Weights of a small audio frame classifier: moe top_k, width 160.
Rows from block 3 of a small audio frame classifier, named by matrix and row number. Rows with one number within an expert belong to one neuron, the router's apart. Each number is 500 + 25 x the weight over its row's rms, rounded and kept within 0 to 999. All counts start at 0. Numbers have three digits each.
Before each expert's rows are labels from the 100 clips, of 14976, where the router gives the expert most weight on average: "lies over" is the class under the peak; "strongest on" is what is common among them. Only what is clearly more common there than usual is listed. The data: synthesized solo parts of chorales (CocoChorales).
# router: router (model.blocks.3.mlp.router.weight, 32x160), inputs 54-107
# up: expert up (model.blocks.3.mlp.up, 32x80x160), inputs 54-107
# down: expert down (model.blocks.3.mlp.down, 32x160x80, transposed), outputs 54-107

# expert 29
lies over: B4
strongest on: note B4; oboe
router.29:464485507493497542520493523552463532526530483506526551510473523506527440467489537493505495505480507527500490503470463491490480541495527538483487523525516531522483
up.0:485505476505493489494496480502494470481523485494501466445489464508526505511530492519448493507507492464551493541512504507477527501508447517502514503486496545457481
down.0:475476498484493504506470449468439505486514530547548514521501483566518441492501566461505518528541508518538505524499442505492483488503506529514505466479528537461486
up.1:501501483488501469503488542520482504490507473492527556481483507445522503514470465465502490561482498563489504422504513517493491517537487526495501467496466461512479
down.1:436509470474494502479531505494468488501523502475516495474506505513498493523540546537511486511495511505522482504497503524501478462483485507512490525504454512470520
up.2:502484545516501533500503485491515523514503489504505482550502524529499477472483541507474499439502497481478517509482470497525479519465530490474480523524532507534506
down.2:540532512548534507488501537468560503477479483470455493504512491457475527472499433502449445448494546497493487469525520498486530512494506456498497473498484457531534
up.3:491507470502493483505507496496498485490522484484498464451494468486527505509540478503450494499505483454538495544509502499469534500505448519502515502489494537458468
down.3:464488488480494506505479444463442494486514530548536499516507483567517435486505558465500516533539499514537501525505455499486479490510497528511506477475532541455482
up.4:488507468498493483505506500494499481494523482485498462451494469487527504510538477503450494500503480453538496543511502499469535500506446518502516504490495536459467
down.4:465491488482495508506481443462441493485511532549531496517508482566518437486506557465500515532541500513536504525503457498489478491510499527509509476476531540456483
up.5:503488542525505532506499490496519526510502492508504492543502518530495470474482546509472504442506498492480518500485471495524477518474531487480485524518530507535507
down.5:534535508551535503490501544469555499473478481466458496500512489453476523474499435496452447452496551499491484466530523497481535511502508456500499474494474458528538
up.6:499484543510499533499505482491513519516505486503505481549500522529496472473483539508475498440502497478479517512485468493521481519463529492474479523524531510530504
down.6:536529515545532510488502539466559503475480485471451491507510491455475528475498435501447444449495545495492487469523520499487527515490512458498495474500487459529536
up.7:458502468481505502488477483509482464479523491495500486445477453513527512509508486532463500512510485493561499537515502518484521513503453513498495478485496540472480
down.7:474455506464474503514486446465434500497514533539545520521511505562505461486498571465508519527524501516523504526489419500519481481484520526509507480494531526466489
up.8:497502483489505473501492541520484500496508469491525551480484508447523503515471465472497488559475499558491504427503512520492491516540489527499502467498465462509476
down.8:437504467471496505480527504485462489501523501472514493480509507517497494525538547536513488508495512504524487504494500523501479463479487508511488525509458511471526
up.9:505512476485497468515520475469504476494508497502487456478515449536496502522543494510482497485557488447559517544511503466475534497492478512488510497475507532464488
down.9:455512505453489467500507450486424499492508492530529520506483508565528461507484557476541524566524506529515508504489478495514462476542491536501511498484496524458487
up.10:488501470480501475492509536521475503522516470503526543469483514472523500509478475477497482552458489553498494434502511522499495513536501519491498448501476462509486
down.10:435504481456493510482522506481460484504511498468509496491511514521497503525536551533523489505488515507515503510480512526507470474471490511514481532511461514483523
up.11:497502480488501471499493539519485497499510467493525550479483509447523505517471466472496487558471495557491505426505511521492496517540490526500501467498467464511475
down.11:438505471471496507478527502482461485502523501470511491481510508518498495525538545537511489507493510501523487506492503523504478465476489507512489527510460510473526
up.12:512510473503503466515532478462506464479508509511489458477515456534501512525543499504487503480558481448554514545509511476466526494489469508491510503480511537467485
down.12:450511512460486472502512452490438508499502490534524516501486521560521463501481547483549519562512509530506506498484481504525459471541490529503510483499495516469498
up.13:499501482488504471503491540520484501494507470491525552480483508446522501514471464471498488560478499560491504425502512519492492517539488527497501467496466462511478
down.13:436505468471496505478527504488463488501523501473515494478508507515498493524539546536512488509495512504524484504495500523500479463481486506512489526507456511470524
up.14:500485541511499534499505483492514519515504485504505484549501520529495470473483542508475498443503497482480519509486469490521481519465527491475481523522530509530506
down.14:534530513545532508489502540466558502475480484469453492507511490454476527474499436501447445450494547495492485468526520501485528515492512457497496475500485459529537
up.15:506486546522504532504501489494517523505502490514507493549501522529498476474481545507477502445507498495480521498485474494523478519475527488476482516519532505537508
down.15:528537510548534504489501544473556503477478482465461495502514492453478522471498436503451447450491550498492479465528522501484533511500508454500498475493475456532538
up.16:502486544515501531500503487492514521508504488511508490548501521532496472476480543508477500443505498489483521500486472492522477519471529490477480518521531507534505
down.16:530532512546534507489504541471555502474479484466455493504512491451475527474499435501449445451491549496490482467527522501485533511495512454499498476498478455529538
up.17:523500464482515510520465510520508491495488530539507510512510493469474498512474493472566526527521477528473528448491508494527449503516522499507514491493516487505525
down.17:491532524565514507529535523539526495480521492473468497460497487476490520486493473511477493470497520497470493508521521481490517497495498490507522505506440482538503
up.18:483494504503482513463483505498484473463534469553512526516499493524490476476486521499481512531507503509598479532571494513480502516480459496503514471484478540480465
down.18:470461519474497509519507474496458518517509522505530503539506528554492470471489540490499509534523526498496537519476438539509476509498540538485489464513515503489474
up.19:496493526512492535510495476478514515545513476460493475514491512525502462480504508513471498453492497466474499555486463498518490507451530504487491553524525536508507
down.19:534520524531530515483501525440548502464489494494447482514509480468487528491496454493454448454511541496492491473513526483486517528495513460496500477497514472509534
up.20:489508469498494482506507498494499482492522482484498463452496468485527504509539477502451493499504482453537494544511502498469536500506447519501516504490494536459467
down.20:465490487482493507506479444463441492485513532548534496516508481566518436486506557466500515532540499513537502526505456498487478490510498528510508476475531541455482
up.21:500484543511500533498505482490513519517505486502504480551499522529496473471484539508474498440501497478479517513484469493521482520463529492474481523524531510529504
down.21:536528515546532510489502538465560502475479484472452491508510491455474528475498435500448444449495545494492487470524519499487528515491511458497495474500488459530536
up.22:505498555522511535485536488481524502511482490486497488584476527521507526462494532529476514445495496491501531516501494506498486525472519476469507503521531482542492
down.22:523519488534525483515471552493524520492469472477492499523533497474480484455517458525483455453491534490510487496548486520502518496486495484479483474481492497528535
up.23:488506470497494482506507498495499481495521481484499462450496469486527503510540475501451493501502482453538496543510502498470535500506446518501516504490495537457466
down.23:465491488480496508506479444462441492484512531547529496515508480566518436487509557465499514532539500513538502527506457498488479490511497527510508476476532539455483
up.24:494506471500489477502496485483488487491523482477498474447503456485531488506537477507467489506507483469528489543516500506477543498501448510514516499491492533459470
down.24:480476485486484503500482445478439492488517525555547504508511481566516451491499560460503518527543498519538510527502444499484485492507504535512512479473535550452471
up.25:502500483488501469503485544522482506488507474492526556481485507445521502515469467464502490560482497564488503421503513516493490516537487525497501466495466460511478
down.25:436510470475492501482531505496469488500524505476516494473507504513497493523539546537510486512496512507524483505499500522501479461483484507510491525503453512470520
up.26:503487553521505522483514484499511519499499492509503501584486520533496491471489552516466507448506507496489525499500479499507486518471523482468482509516519504537499
down.26:522530498545539499503486550487552501486479468465473499504528502463477505455500434504463444455488548494498489478534508523484539504501501461497489471487479470534535

# expert 25
lies over: C5
strongest on: note C5; horn
router.25:539451513490529491501504531525468556519516477509525529505463514516535473483481482516530468514452529487517477469456499531486532536526515527497498522522497516521466
up.0:472491533436499490501537533508472500518483468455492495509482505502525478509520504521489500526464489496507510480486493522511528534520505502468471525535495497539475
down.0:467476479528508539507528519464463447514483472422511504519504474491492507498499494486476513534467471507511512475517467509505498527473518514504491537511489462506534
up.1:478482525440505488495533529509487513525495465467504497503479515503527472508514503514484498524452486498509501472479493515512519544512508515478472529533493500541473
down.1:460484477525502535507531521464459445506483476427506509518513468493480507499498498487477511539478476501513509477530467498506497527471505506504485537509489460504543
up.2:465492534438496479501532528507476494515483469459487486512483503499519478507516502526494504527469490495508515477484490512506528532516505503470467523532492490541471
down.2:469465478528511529518523512465462444511488472419510502517505471491496512490503497485475516536467473505506528486521463514505502525471523518498494535507493465507525
up.3:475485535436512490497533526507486514519487469468497488503480512505524475510516504521487504524452492494508499479479498515516520534514509514479473526533490498539481
down.3:465476477533505536512524522463462441508485477427509507516514470490484508492499494481476513542481472505509513476529464501502498529470510512504487533508494460505535
up.4:473485535436508487498536529508483510520486468465496491506481511503525475510517503519489503525454491492508502477480495515514522534516510511476471526534492497541477
down.4:466475476532504535513526520464462442509487475427508507517511470490485509494497495482476513540477474505509516476528465504503498528470512512502487534508492461505535
up.5:498506488564519528482493490471482461540499533496498447494510492526502499478500489488497503490491505498498485509490540507466501472488507505539558478467526488498525
down.5:543491530502537503514470466474506533514489513527468471539513480543492462454500543530492510463499500494471497495505521509491500480512488502522526483479525490510511
up.6:477483521443506488492531528508490514527496466467504495501477517505527470508513505515484498523449487497511502470478495515510519543508507518481474529531491500539470
down.6:461483479523505538508532520463458443504482476426504509516514465495480508497498500486476512541478474501514510478531467495508496528471504504505486536508491460504544
up.7:476484531438507489496535528508485512523490467467500494503480513504526474510515504518485500524451489495508501476479495517515521539513509514477472528534492500540475
down.7:463481477529503537508528522463460443508484476427507506518513470492482507497498496485476512540477472503512510475529468500504496528471508508505486536509491460505541
up.8:472488530437502486499536531507479504520486467459495494508481508502525475509517504520488501526459488496509507476484493518510525535516505507473471527533493496540473
down.8:466475478528506537510528519465461444510483474422509506518508470492488508497498495485475513537472473506511514477524465505506499527472515512503489536509490462505536
up.9:526504453514510467501449517521490531442525489538527532485474513479469494487471514504513529529539532519481459483528488487479508475530477507479470484471441466481517
down.9:538497497515481469529501524552557536471504520531505545482498503487454525512496514520518489467531532487499488514516481490482502498524507489475454522488484498481480
up.10:478480526439511489495530528508489519522495466472505496501479515504526472510513503514487503524450489495508493472477496513514516540512508518481472527532489498540478
down.10:462481475527500533512530523466460444505484477430507511517516468491477508497499497484476510543482476500513509477535464496505497529470505508503482535508491459504542
up.11:477482520445513483494514513506500523524509471484509492499475521497521465496506500514494509520448500498511478471471497499514507539500508528493473520526479496536485
down.11:459474475527499518525523524469456441494493485438503515509524465492470515483503502482479506554494484493509518488549460491498499528468498507499476526504500456504535
up.12:499503488565517532482490491472483462539499530495498447493509493527503500478500490488498503490491503495497486510490539508465501474488505506540558479468528489499525
down.12:546486532497539501517469467481504534514490511530472473541508481539491461453499546533491510462503500495471498496506524513493501481515488501520524482481525489515507
up.13:525477471520515493464473493496504524526544496520548533478479541501505492500458494493498494506449494525524485448465505490490483531464519556534496511497462492520487
down.13:461522501494504508508529503494459476458491507482453527491529441520455529481504531496507488551516515484512511523558499459508492508492462468509488501492498470484554
up.14:476483531437510491496533528508486513523491467468502494503479514503527475510515503516485501524451489495508499475478496515515518538513509515478472527534492500541477
down.14:463481477529503535510528522463462444507485475428507508517515470492481507495498497483476512540479473502512510476530466499503497527470507508504486536508491460505541
up.15:497507490565518528481493489472482463541499533495497444494512493527502501480500488490497503490490504497500485510490538507466500472486507506540560478470526489498524
down.15:541493531502536504514469466474505531512489514526466471535515478545491462453500542527494510464504500494473496493506519502492501481512485500523525482480528490508514
up.16:521507518549515475477480459500499497489497513519512503475499539503505549484442471540521508504457520502497501497485517500518474493495515539531487466512444498508499
down.16:493501501545515508536475502478494485478480529518453492501540437524447533450531515477532499539533484508470534499557488460501508497482478475513496485490552455502515
up.17:528481510500553517477480492506510547509525503535536522473477541493505507506469491507504517502448518504504455475458510487528460516482528554529493493507457503515525
down.17:473507483530493509512507533485481466462500512498486526483540460501454524479503502471502487559523500491505507496559487471488483516481462492515473488506512455493546
up.18:496479517464534500486497502506513540525518482502516495488472528498516476497495499514494513508444511491512462472464505495525489527493513543512484503518461504522502
down.18:462480478530497520525516534471459442486494493457501516500536461494463519475504501473486499566506486492509515489556463479490495531466483504505476513506511451501534
up.19:475487533437505492499537531508479507521486467461496494505481510504526476511518504519486500524456489496508504479482496521513524535517508509473472527534494500539477
down.19:465479479530505540507528521463462444511482474425509506518510472490486506497497495485476513536473471506511508474522467503505497528471511511504488536510491461506538
up.20:527503456512514466502449517522490535442524491542528531481475513479468493490472511502512530530537530517478455485526488486482503475529477509480472484472442463484520
down.20:535497496518481470529499526552556533472504521530505544480499501486453524510496513521516489469531530484497486515517481490480501499521508489475452521490486496482483
up.21:476484530438508487496532527508487513522492466469500491503480514504526473509514503517486501524451488495509501475479495514513519539512508515479473528533492498540474
down.21:462479477529504535512527520463461442507485476427507507516514468492482508494498497485476511540479473503511513478531466500505497527470508509503486535508492461504539
up.22:484475511448506491488522520507502523535513467481516500495475523501529467504507500506482495516443486500514490464472493507512509554498514528489477528528489504540471
down.22:453491480517498529508535521466452447498486480432500513515521465496471510498498506489479507545486482491516508485540471488506493527468493500505481531508492458505549
up.23:522485508497536510472482489501513537532533496516533513477475544499511492499473493504496504499443510508516468469457516490518473527477524556532496502511460499517502
down.23:457503489518503518512519525478464460467492504481478516491539450510457524470504509477499491562514496487509510498560482468492489519477463488516481496502512454495548
up.24:503477479473503500473502510500514527554541477496537520485469533501525462495492499490479488503441482513522482458467499500509500561480515540501493524511484509529465
down.24:448515496495499527494545517473447461482485486442484519507523464506466512500501519500488495545494500486522494499542487472508486523476470484514484528506491462498559
up.25:497506488564518528482493490471482462541500533495498446494511492526502500479500488488498503490491504498499485509490540507466500472487506505539559479468526489498525
down.25:543492530502537504515470467474506532513490513527468471537515479544492460454500544527493510463500502493472496494504521507491501480512488502523525484479525489509513
up.26:479483531438506493496535529509485513526491466467503497501480514504528475512516503515482498522450487496509499476479496519515519540514509515477474528534494502539474
down.26:462484478527502539505530522461461446508482475428507508519513471492481505501496497486477511537477473502513506475527468498505494528469506507506486537510490460504544

# expert 28
lies over: G#5
strongest on: note G#5; trumpet; note F#5; instrument: flute
router.28:508562489544507503508481506508463509498552522498533535495550545503503450494529484525538490529512519477510519501466504492447486523506549468494451524502520511525487
up.0:488482509479495470502539483549539508506486548519511494494471496510491475494504511532472536478458496518516488478495483485501503533493505483538527505485496480537532
down.0:477499514494518489508500486527471504482478484455557540574530543517541465487487504493496524484506550516512487497500480538489503485520513495490504508495512478501525
up.1:495464504528478501523499494522493491511522497482470454515528495496541499499531544523494529486517479486507476536525525479472525460478495472478528473507517532476504
down.1:492528533517504490496475484548493438512534497490495457464518517515512504463531523504489500485488507458491472495557512516452509477506451481496512518493483525460463
up.2:477557494503481528490453485466535480514529487453510505487503533479475458486522446518511477533477466524482542471488492492473460507497504470466454522491502484503469
down.2:505500463510514506472526509448486538519481444505515498489468503508479541516508508495512503542479517481514531488488474507492495553490519486490499480496533498541485
up.3:496497492480469487486486469525452491495513439485493493470477474471475534509440497512510495501491508486468470486497479461511478492501477513490479491515510508498486
down.3:499479535492477524515501537565509514556477516538468474464475461510471485523487487491497480459529529471528528527481510477514489487495499519492517483518482518514493
up.4:511528477498476535512488470454507503514507487497498522492514514494457487534519448495512485536497472509487542477501500520490478550485515498483443507478525499533469
down.4:503517457514514483449501498460477519508497461486531524502480540524485493525502508502503520522473518493503527479477477526472500559475527461497486483498539494527503
up.5:484459493504485486502495486510446508488475467512507509498446472481462518533420495506485509503512516476493490451506465490512470490507495549505455472488503508472495
down.5:482499516510523524522492509551486492527473528516484482557486466527499439505514520500508525438533492518507507512478529485515512483498491481475497502513517537502493
up.6:526444477503532471478517518498521520466479507522501486526469459511521535505466496464511503473512532499519491493478488522525510479527471537552555474495451479490496
down.6:485518479538518518516479484501457497499512513484473518505488509485496542502477525526520531529511502581446584479474479499489500528547528480501482496508521479498467
up.7:492555485507478521492459483464530481516527485468508508479512531481466464504530443515520477536483465512479540474492492498471457514488509470465450525492511490509461
down.7:504500460506509501458522507445488535516488446507516500483465512512480534522510506498503501544473509483517517488492473516488492553483518483495495481500533500531491
up.8:507534477499480538504484470451509502510509485483500517492510517495464489531522453498507479543491470512489550482497498524489477546492513496481444513473529501528468
down.8:502519455521511487454503497455480519514496454486528524502490534522482502517503504503508519526475519494502528473480469523471502551483527463498485481494537496528499
up.9:493553484508479524495460480462528483519524488470508511483513532483466464505527444512518478533484466516483543474492496501472459518491511472467446521489510489508461
down.9:505503460508510499459521508444486533512487448505518502488466516512480530522508507498504503541470510485514517486488473518488492557485517480496492483499536499533492
up.10:520500506510490493524476465509433492501478479469496503479484477465468523515470476508549490524494502519491468504489533445482489513486518526480483484478473508504485
down.10:494509479498499527525499503535510540531472516535464499499480501493464503542491500508457490468499532449487542512466467525512465539524512468471477514533529498537481
up.11:481467509492497480502511492523521515486520519537558531521457488502485450500460518507471539467510546534548512484489480489495478516526495524550487462492487477504525
down.11:475492520521515506504490481498487491501462483486527523591496501528508460519503493491510506459530520533562490502490516522512482454508496510475497464512527479491511
up.12:478556490510480519491451488471535475521531489459513507484512534479476453487526449517522479525479470523478532473487494489466459505488507463466454520497498486502466
down.12:511498465500512503470529509445490540511483449511510494485462507505480548524510509496502496546473508474516519490491476514496486549488516487492496483500532498535487
up.13:500543481500476536506474471454520497513515487479502514491509522491464474516525444504510480540488469516490549476496496511485471538494512487477441517482521493526467
down.13:500512460516517492454511504452478528513489450491528515498474526518481510518501510499508515532472519490506525478478473520477499560483527471495490479495538495534495
up.14:473557495510482512489449489476538471522534492460516505485512534474479452479527452519524481520474476525479522473480493485462458500487506458468460520503493483501467
down.14:512492469494510505478531510447494545510479448513506493485461504500481555527512509493502492550477505469521518493494478511501483545489517494490500482499529499533487
up.15:477555494512487513490453484474542472521531500461511507485512537479481454480528455521518484517473475528481533473475499488465458503486510460470461518503498484503468
down.15:508495467494510500485533507444492541510480444509514494489468509500485557523516510490503494553479505471517510493497475510504489546493514488488502488498530500533487
up.16:504456509491470502532494503519495477520522473485481461512519487485517503489513547508506533487491485492509478521535522478480526457502490480473511459495512530469494
down.16:488538524513518486500483489545507430520536499483500453467521509516523498460528531497497509485485500469483484487550517505456519474512451476494508531476490514459467
up.17:482481561479533492517515541522491486494458473520510499498473470495490503500441509467509510482463519538515477440462483514500483490532499540544476462488515503500501
down.17:461509509535504514517479507531450491513497514469502490509531481494515489464495535476536534467504518549472530494480498471495516510506538489499504506476532481512488
up.18:503482494481540452491542501502522534448470525528510522549491502537574521492478505482489514486510539494521498527440506503507517505500505502542557503489460480519541
down.18:501465528508523501533518516554488488529469528495509485562553492507525489481494514477512498460513489471515479542513523494515548451499476514488523494509493518489533
up.19:509470507482520496526498539537479485528432498491469498496463442471477508516484471479532505498459456554486506470484529493509474500508507548489492438483504497502490
down.19:489480511512506535531485507530489480519506499509480470500477463479511497451478535488539512474506486583463523483494506455522511521511496529496508507483491493519495
up.20:485543499512497472467465493489534460523552515478527501484538537484527471482523492520526482500465517492498486495464487488447472489463508436489505516524489486507465
down.20:515462486471491497497523510450518544503485464523493480485461487491505573534526503478491488562495468473541488513521491500522484505489491518508514482504500507497503
up.21:519478470504466476510528465521416486501481483565493519495498488501449532530456490508495493491493504459480512496535502500510505508509510525480472499502520511484488
down.21:508523501513487492490468488569501483514517529505480524494495511545468433521483495522477500428482523485499527494473511510470479516483511484484467486515493509492490
up.22:481544488498481541501461476454525494511519488447505509495500526487476464496522450511501480539485465526489554477493495501486474523503508486476450516478509489513478
down.22:499514462521520500474518506459476526516486444490525507499481512512476522503502506499516512529478529485499535475481471508481505558492524472485491485492536496542483
up.23:495467515489471499536492506514496467522506478501478465518511482491514504486514521513512530485481481504503472514538529474480535455515484477475511457485511529465505
down.23:480542511517523487502482492549499436515534504480510461472525510507519494454520531495491513486489509480474485481541504498450517482518463476497500540474500513466463
up.24:528488482480461490506486458501445485495489452505472490477456456488463534515437487528522495512487511494474493487521506456524492496505493547487485485498491511488489
down.24:508488526500489521510498518571518508551486532523473498470474475504474451535479509482476500427510535488509537525463504496488484509497505509492496473526486505510488
up.25:480544492498480542499459479456526492510520487447504506495496524483475461491524449513504479540483465526491552477493493496485471518504506486473451519480507487511477
down.25:496512463521524502472521507461477528519482442492522505495479508511474525503501505500514511530479530481501536477482473506481505556492526475483492482492535497544481
up.26:460488509495490483513531495540541503497489536502512487483471484517509472512494517505480534482452503519501517477460504483498504499517524472549513490491491477536526
down.26:484502521493527508507513501524466504486473502456535532556517520496546449464495508497487523472507539528506463496499510519481506496531511510500507524495501474469512

# expert 4
lies over: G5
strongest on: note G5; instrument: violin; trumpet; flute
router.4:534506541538513557524497508510460489519468501554497529530496472477486492535488499535536513504493531524556527513481529465459511492541540523483486492515502522510489
up.0:502497556517519556499487501507503454511489482444500523528513482477485462496489518515507490503488509541576504495496545492471520463572525506471474506484488504483494
down.0:483480496504502520425525444512499463529490459462509515534489478520523470495482517487517512502513508548514520508502538493485531505510525541495524475497496464515516
up.1:478494542509541535497496489505497471512513474415505500521470475493492443489483520491499500488481495556553515519482549485477527490553527515489478487478484512491507
down.1:474507504516515539460527461502498467522488451467508502528495476523493465463488488493538492495517524517504527501493556477494538498513526533484520479499494456530496
up.2:486501533525535535491480495500499474524498483419501499509489480498503440475498515503500488478471500568538510510482529479470530499530524513499470494479492516498498
down.2:462505506503525539460523465499504467511485452452513506540501489530511457464476500484537491485528516528521510505498551501499538503524516519488521472494503468526503
up.3:482429508521505530537490499492477547512486491495485471512507495498478571508500492478512500489574498499537501514530466504569501495526495476518506498528517497514510
down.3:515506477501511527529490510486535516493460536485518504540486498532525530543550516506455505524449484503496469547520481532518492468492484487502456514537509532438515
up.4:484465481491505501523514507522505558483473501540474460500517495525475547530510498502511489488545476446533481541543473505551504491465484490541519525544550518510526
down.4:507493516494503554546479491476520496496456500436513528528467499499513497506529520494488507505447491519474487525487472510495481479501529504508455504545504501479524
up.5:479423507521501526530472497491490544512489477495487476515498497502477568508487492470512505493578499497538504495537473508564490492532493473513501493522528488507497
down.5:498505478501494529518496516492536521508466540500520488528492487532520529528551519503448502510461481489496444535514474530516488468486479488500458522535524535440517
up.6:474496538509539527493487490506494481517512476406509494509475475503504432483494535492495498481477499562545506523481532481478531498531523518496477490480490517499509
down.6:470519497516524536473526470497500476516490454462511500528499485531489462453488485490542484491521522503504523490496552488490540496512519519481517469501496457534494
up.7:530489499472514473491516483501490489459521478505538484498474514507489537522512486502485512493468508462532517506544472515532515519477489511520481487478533545524517
down.7:501499518505521520571439506479481493459495487447519517514480531465532463487480516503514491469484478520449513527511479497516511485513520500506455503526523484476499
up.8:503471490505486500506457499509506520515500482478509477449483518510495550518492497461493489482528461490493508489511501494531466494513512477468494487516471469517500
down.8:521500469531477464514470497520487541472519541567513485441515498516463530516524502538460500513524522440473510499537446505513478476458484473501495508500501534497522
up.9:483432510520507533538490499492475545511483490495485470515508496496477571508500491481513501489574499501540500513533468502566501495527494474516505501526516498516511
down.9:514505478499510528525490510485536512493460536483518503540486494534527529544547517508453505523448483506495471546519484532518490467492484487502456512537509534438517
up.10:457538504524503459479482497489488501507501469468514474420539511517512487503519518476481491472501504490485430476481502487483479499459518449486519527492507510466464
down.10:468512459526515469491513496498494486500532494501541481486547530537487448463565469563493518488506542473473486496549444538485505508467479458474491540504490526509534
up.11:502519492455523521459498478485494478536501526519487514522512478484485486522535505481497542505429507507474528482467489504480471488506477535514498468510489477488475
down.11:535446524474462490448499478506509484511550472487467468483488488483526536534477517521465514496526517506498511516517497509500476523468479544518556486491487474498514
up.12:505503526534506549500461515505522448523489482515508504527513458499493458491495517521511498517467484539533514498477533477457534480517524534469459510482483521474465
down.12:478465507488506505434519450520500475519504443451502484519493494534518470490475526496505507478545513527518512501517545520508522518499495516496552466497502459528518
up.13:493506512499519475497494476527502546525490453513528472480464469498478489500465491442491541485449475508493530518449506464491488515495522543497492465505479516494490
down.13:464511468523512502511525483499488505513522468490512465479494498527456477478492482523531481470558549449457528469524505480520516501475487461470540488529474457566499
up.14:491495514528527517482491493504506484532493486427497485502484472517512438471509518508495483479466486556513513515474511477468537512503518526494467496481496517497486
down.14:461514515501534537480511471498503477500484455448501497535504495543509457458467502484541479481534516516524517514502557511501536496524510504484531458494499472526495
up.15:504499550520515560498483505505504450514487487449496524529518483479487464495494518521508488506485511542569502491498541492468522462566524506470472508485488505481490
down.15:484474499499500518423520445516500465525491457460510515534493481522529473499479523486510515502517505550521515512503537502487528506511521541498526473494497467512520
up.16:503501525529509543500462513509524451525491477525512499528506453503490456496494515516510504518462476533528518501471532474458532482513522543469459507481482524471464
down.16:479469505489506506438521451518499477521507442449499477514492494536513471488475523498507503477549517518513514498517546519509522518496492512494556465500499454533515
up.17:506502519534509543494463509507526456526489484507507500520514455509496456492497524517505503513460479537521520505468527475456535484505524543471462506484485526474462
down.17:479464505489508508440515453520499477517503440450499482519494496534516471489474526494509504479548515524520513499520544523509522517500493513495555465496499456530518
up.18:517519480507525517473502497484499488543458549502485511491537475514500491511544500477501516476442513521462512477465492483454484519469495543508492480513492480494451
down.18:511452515467487483467498474498511494503540476486471486510503512490545505520480541505491518482538500529510498514519497537507482528488473505515550473483503495495526
up.19:504503526534508545498461512506524451525490481516509502525511455503493457492495516519510499516464479539528517501472532475457533483513523539470459507482483523473464
down.19:478466506488508507437520451520499476519503442451501481518492495535516470489474524496507504477547515523517513499518546521509523518500494514495554465496499456529517
up.20:524501486482487521481487494512504516523482483495504517461524463482483489525482550462490557507466517503505540524456491499478472487493513563510501474517498504480460
down.20:501443469499481498486503478508513526526525489489480495493518502491501515532498539509500539496532518522492526478515483520498441493486488498517531474508489444525536
up.21:499505537530526548494476504496503455524491488443495511519504486487496450480499505514506478486474506560546507491494533484464527482546525504487467504481489509492493
down.21:471486510495514532437519455508504460515486452452513514542501488528527465485474513483518503491525508547528504517498545506496535508525518528494520479487504474513512
up.22:482442491495523515528517500520487556482476512535475455509512491520467566527507494497511482493541488452527491543544464502555524491478498480545521526538522509522528
down.22:507492500495511541558493498473544496471454504443520524539480509502515507520521510505481506508442491514469489534496470514500485475495524486504453510541489510473539
up.23:513532498490513450465555485490470487485477541506491503487505495526535474481545502506481489472480532493472468534501496481497508518430480498517538536464525499516528
down.23:519498501466471457490529506447515508507548527525479471486471492514541484485546513535524509480486515469449465491511442478483495520450461509507502494528509535472513
up.24:469497522507543521488495480501491492518519477397503482505455465514503444477488526479491502477484491552532514530480535476484534506517523525500479485487484516493511
down.24:471524503521525534495527474499497480514495451472504486515501481532472464439489477498549480486523532490489540489499557473502539497507518516474517473499493456541489
up.25:514502486480521471483470490482506495507503489480512484468480540509505539522503502479489472482510483494465516491510505504514470494494525445471499484511473469505502
down.25:522498453530480472524459490507502543467521529538514502453530517507462540521521489538470503523523534450482525494546436517506478495468484467505488526509500539505516
up.26:482429511521507533536484500492480544511484485496484474518506496497477570508494493479515506490578502501542501505536470504564495493534493473517503499524522493512504
down.26:508506476498499529518494512489539512499463538489519499538489489535526530540548519504449505518452480496495462545514482534516486466489483490501457515537518536438517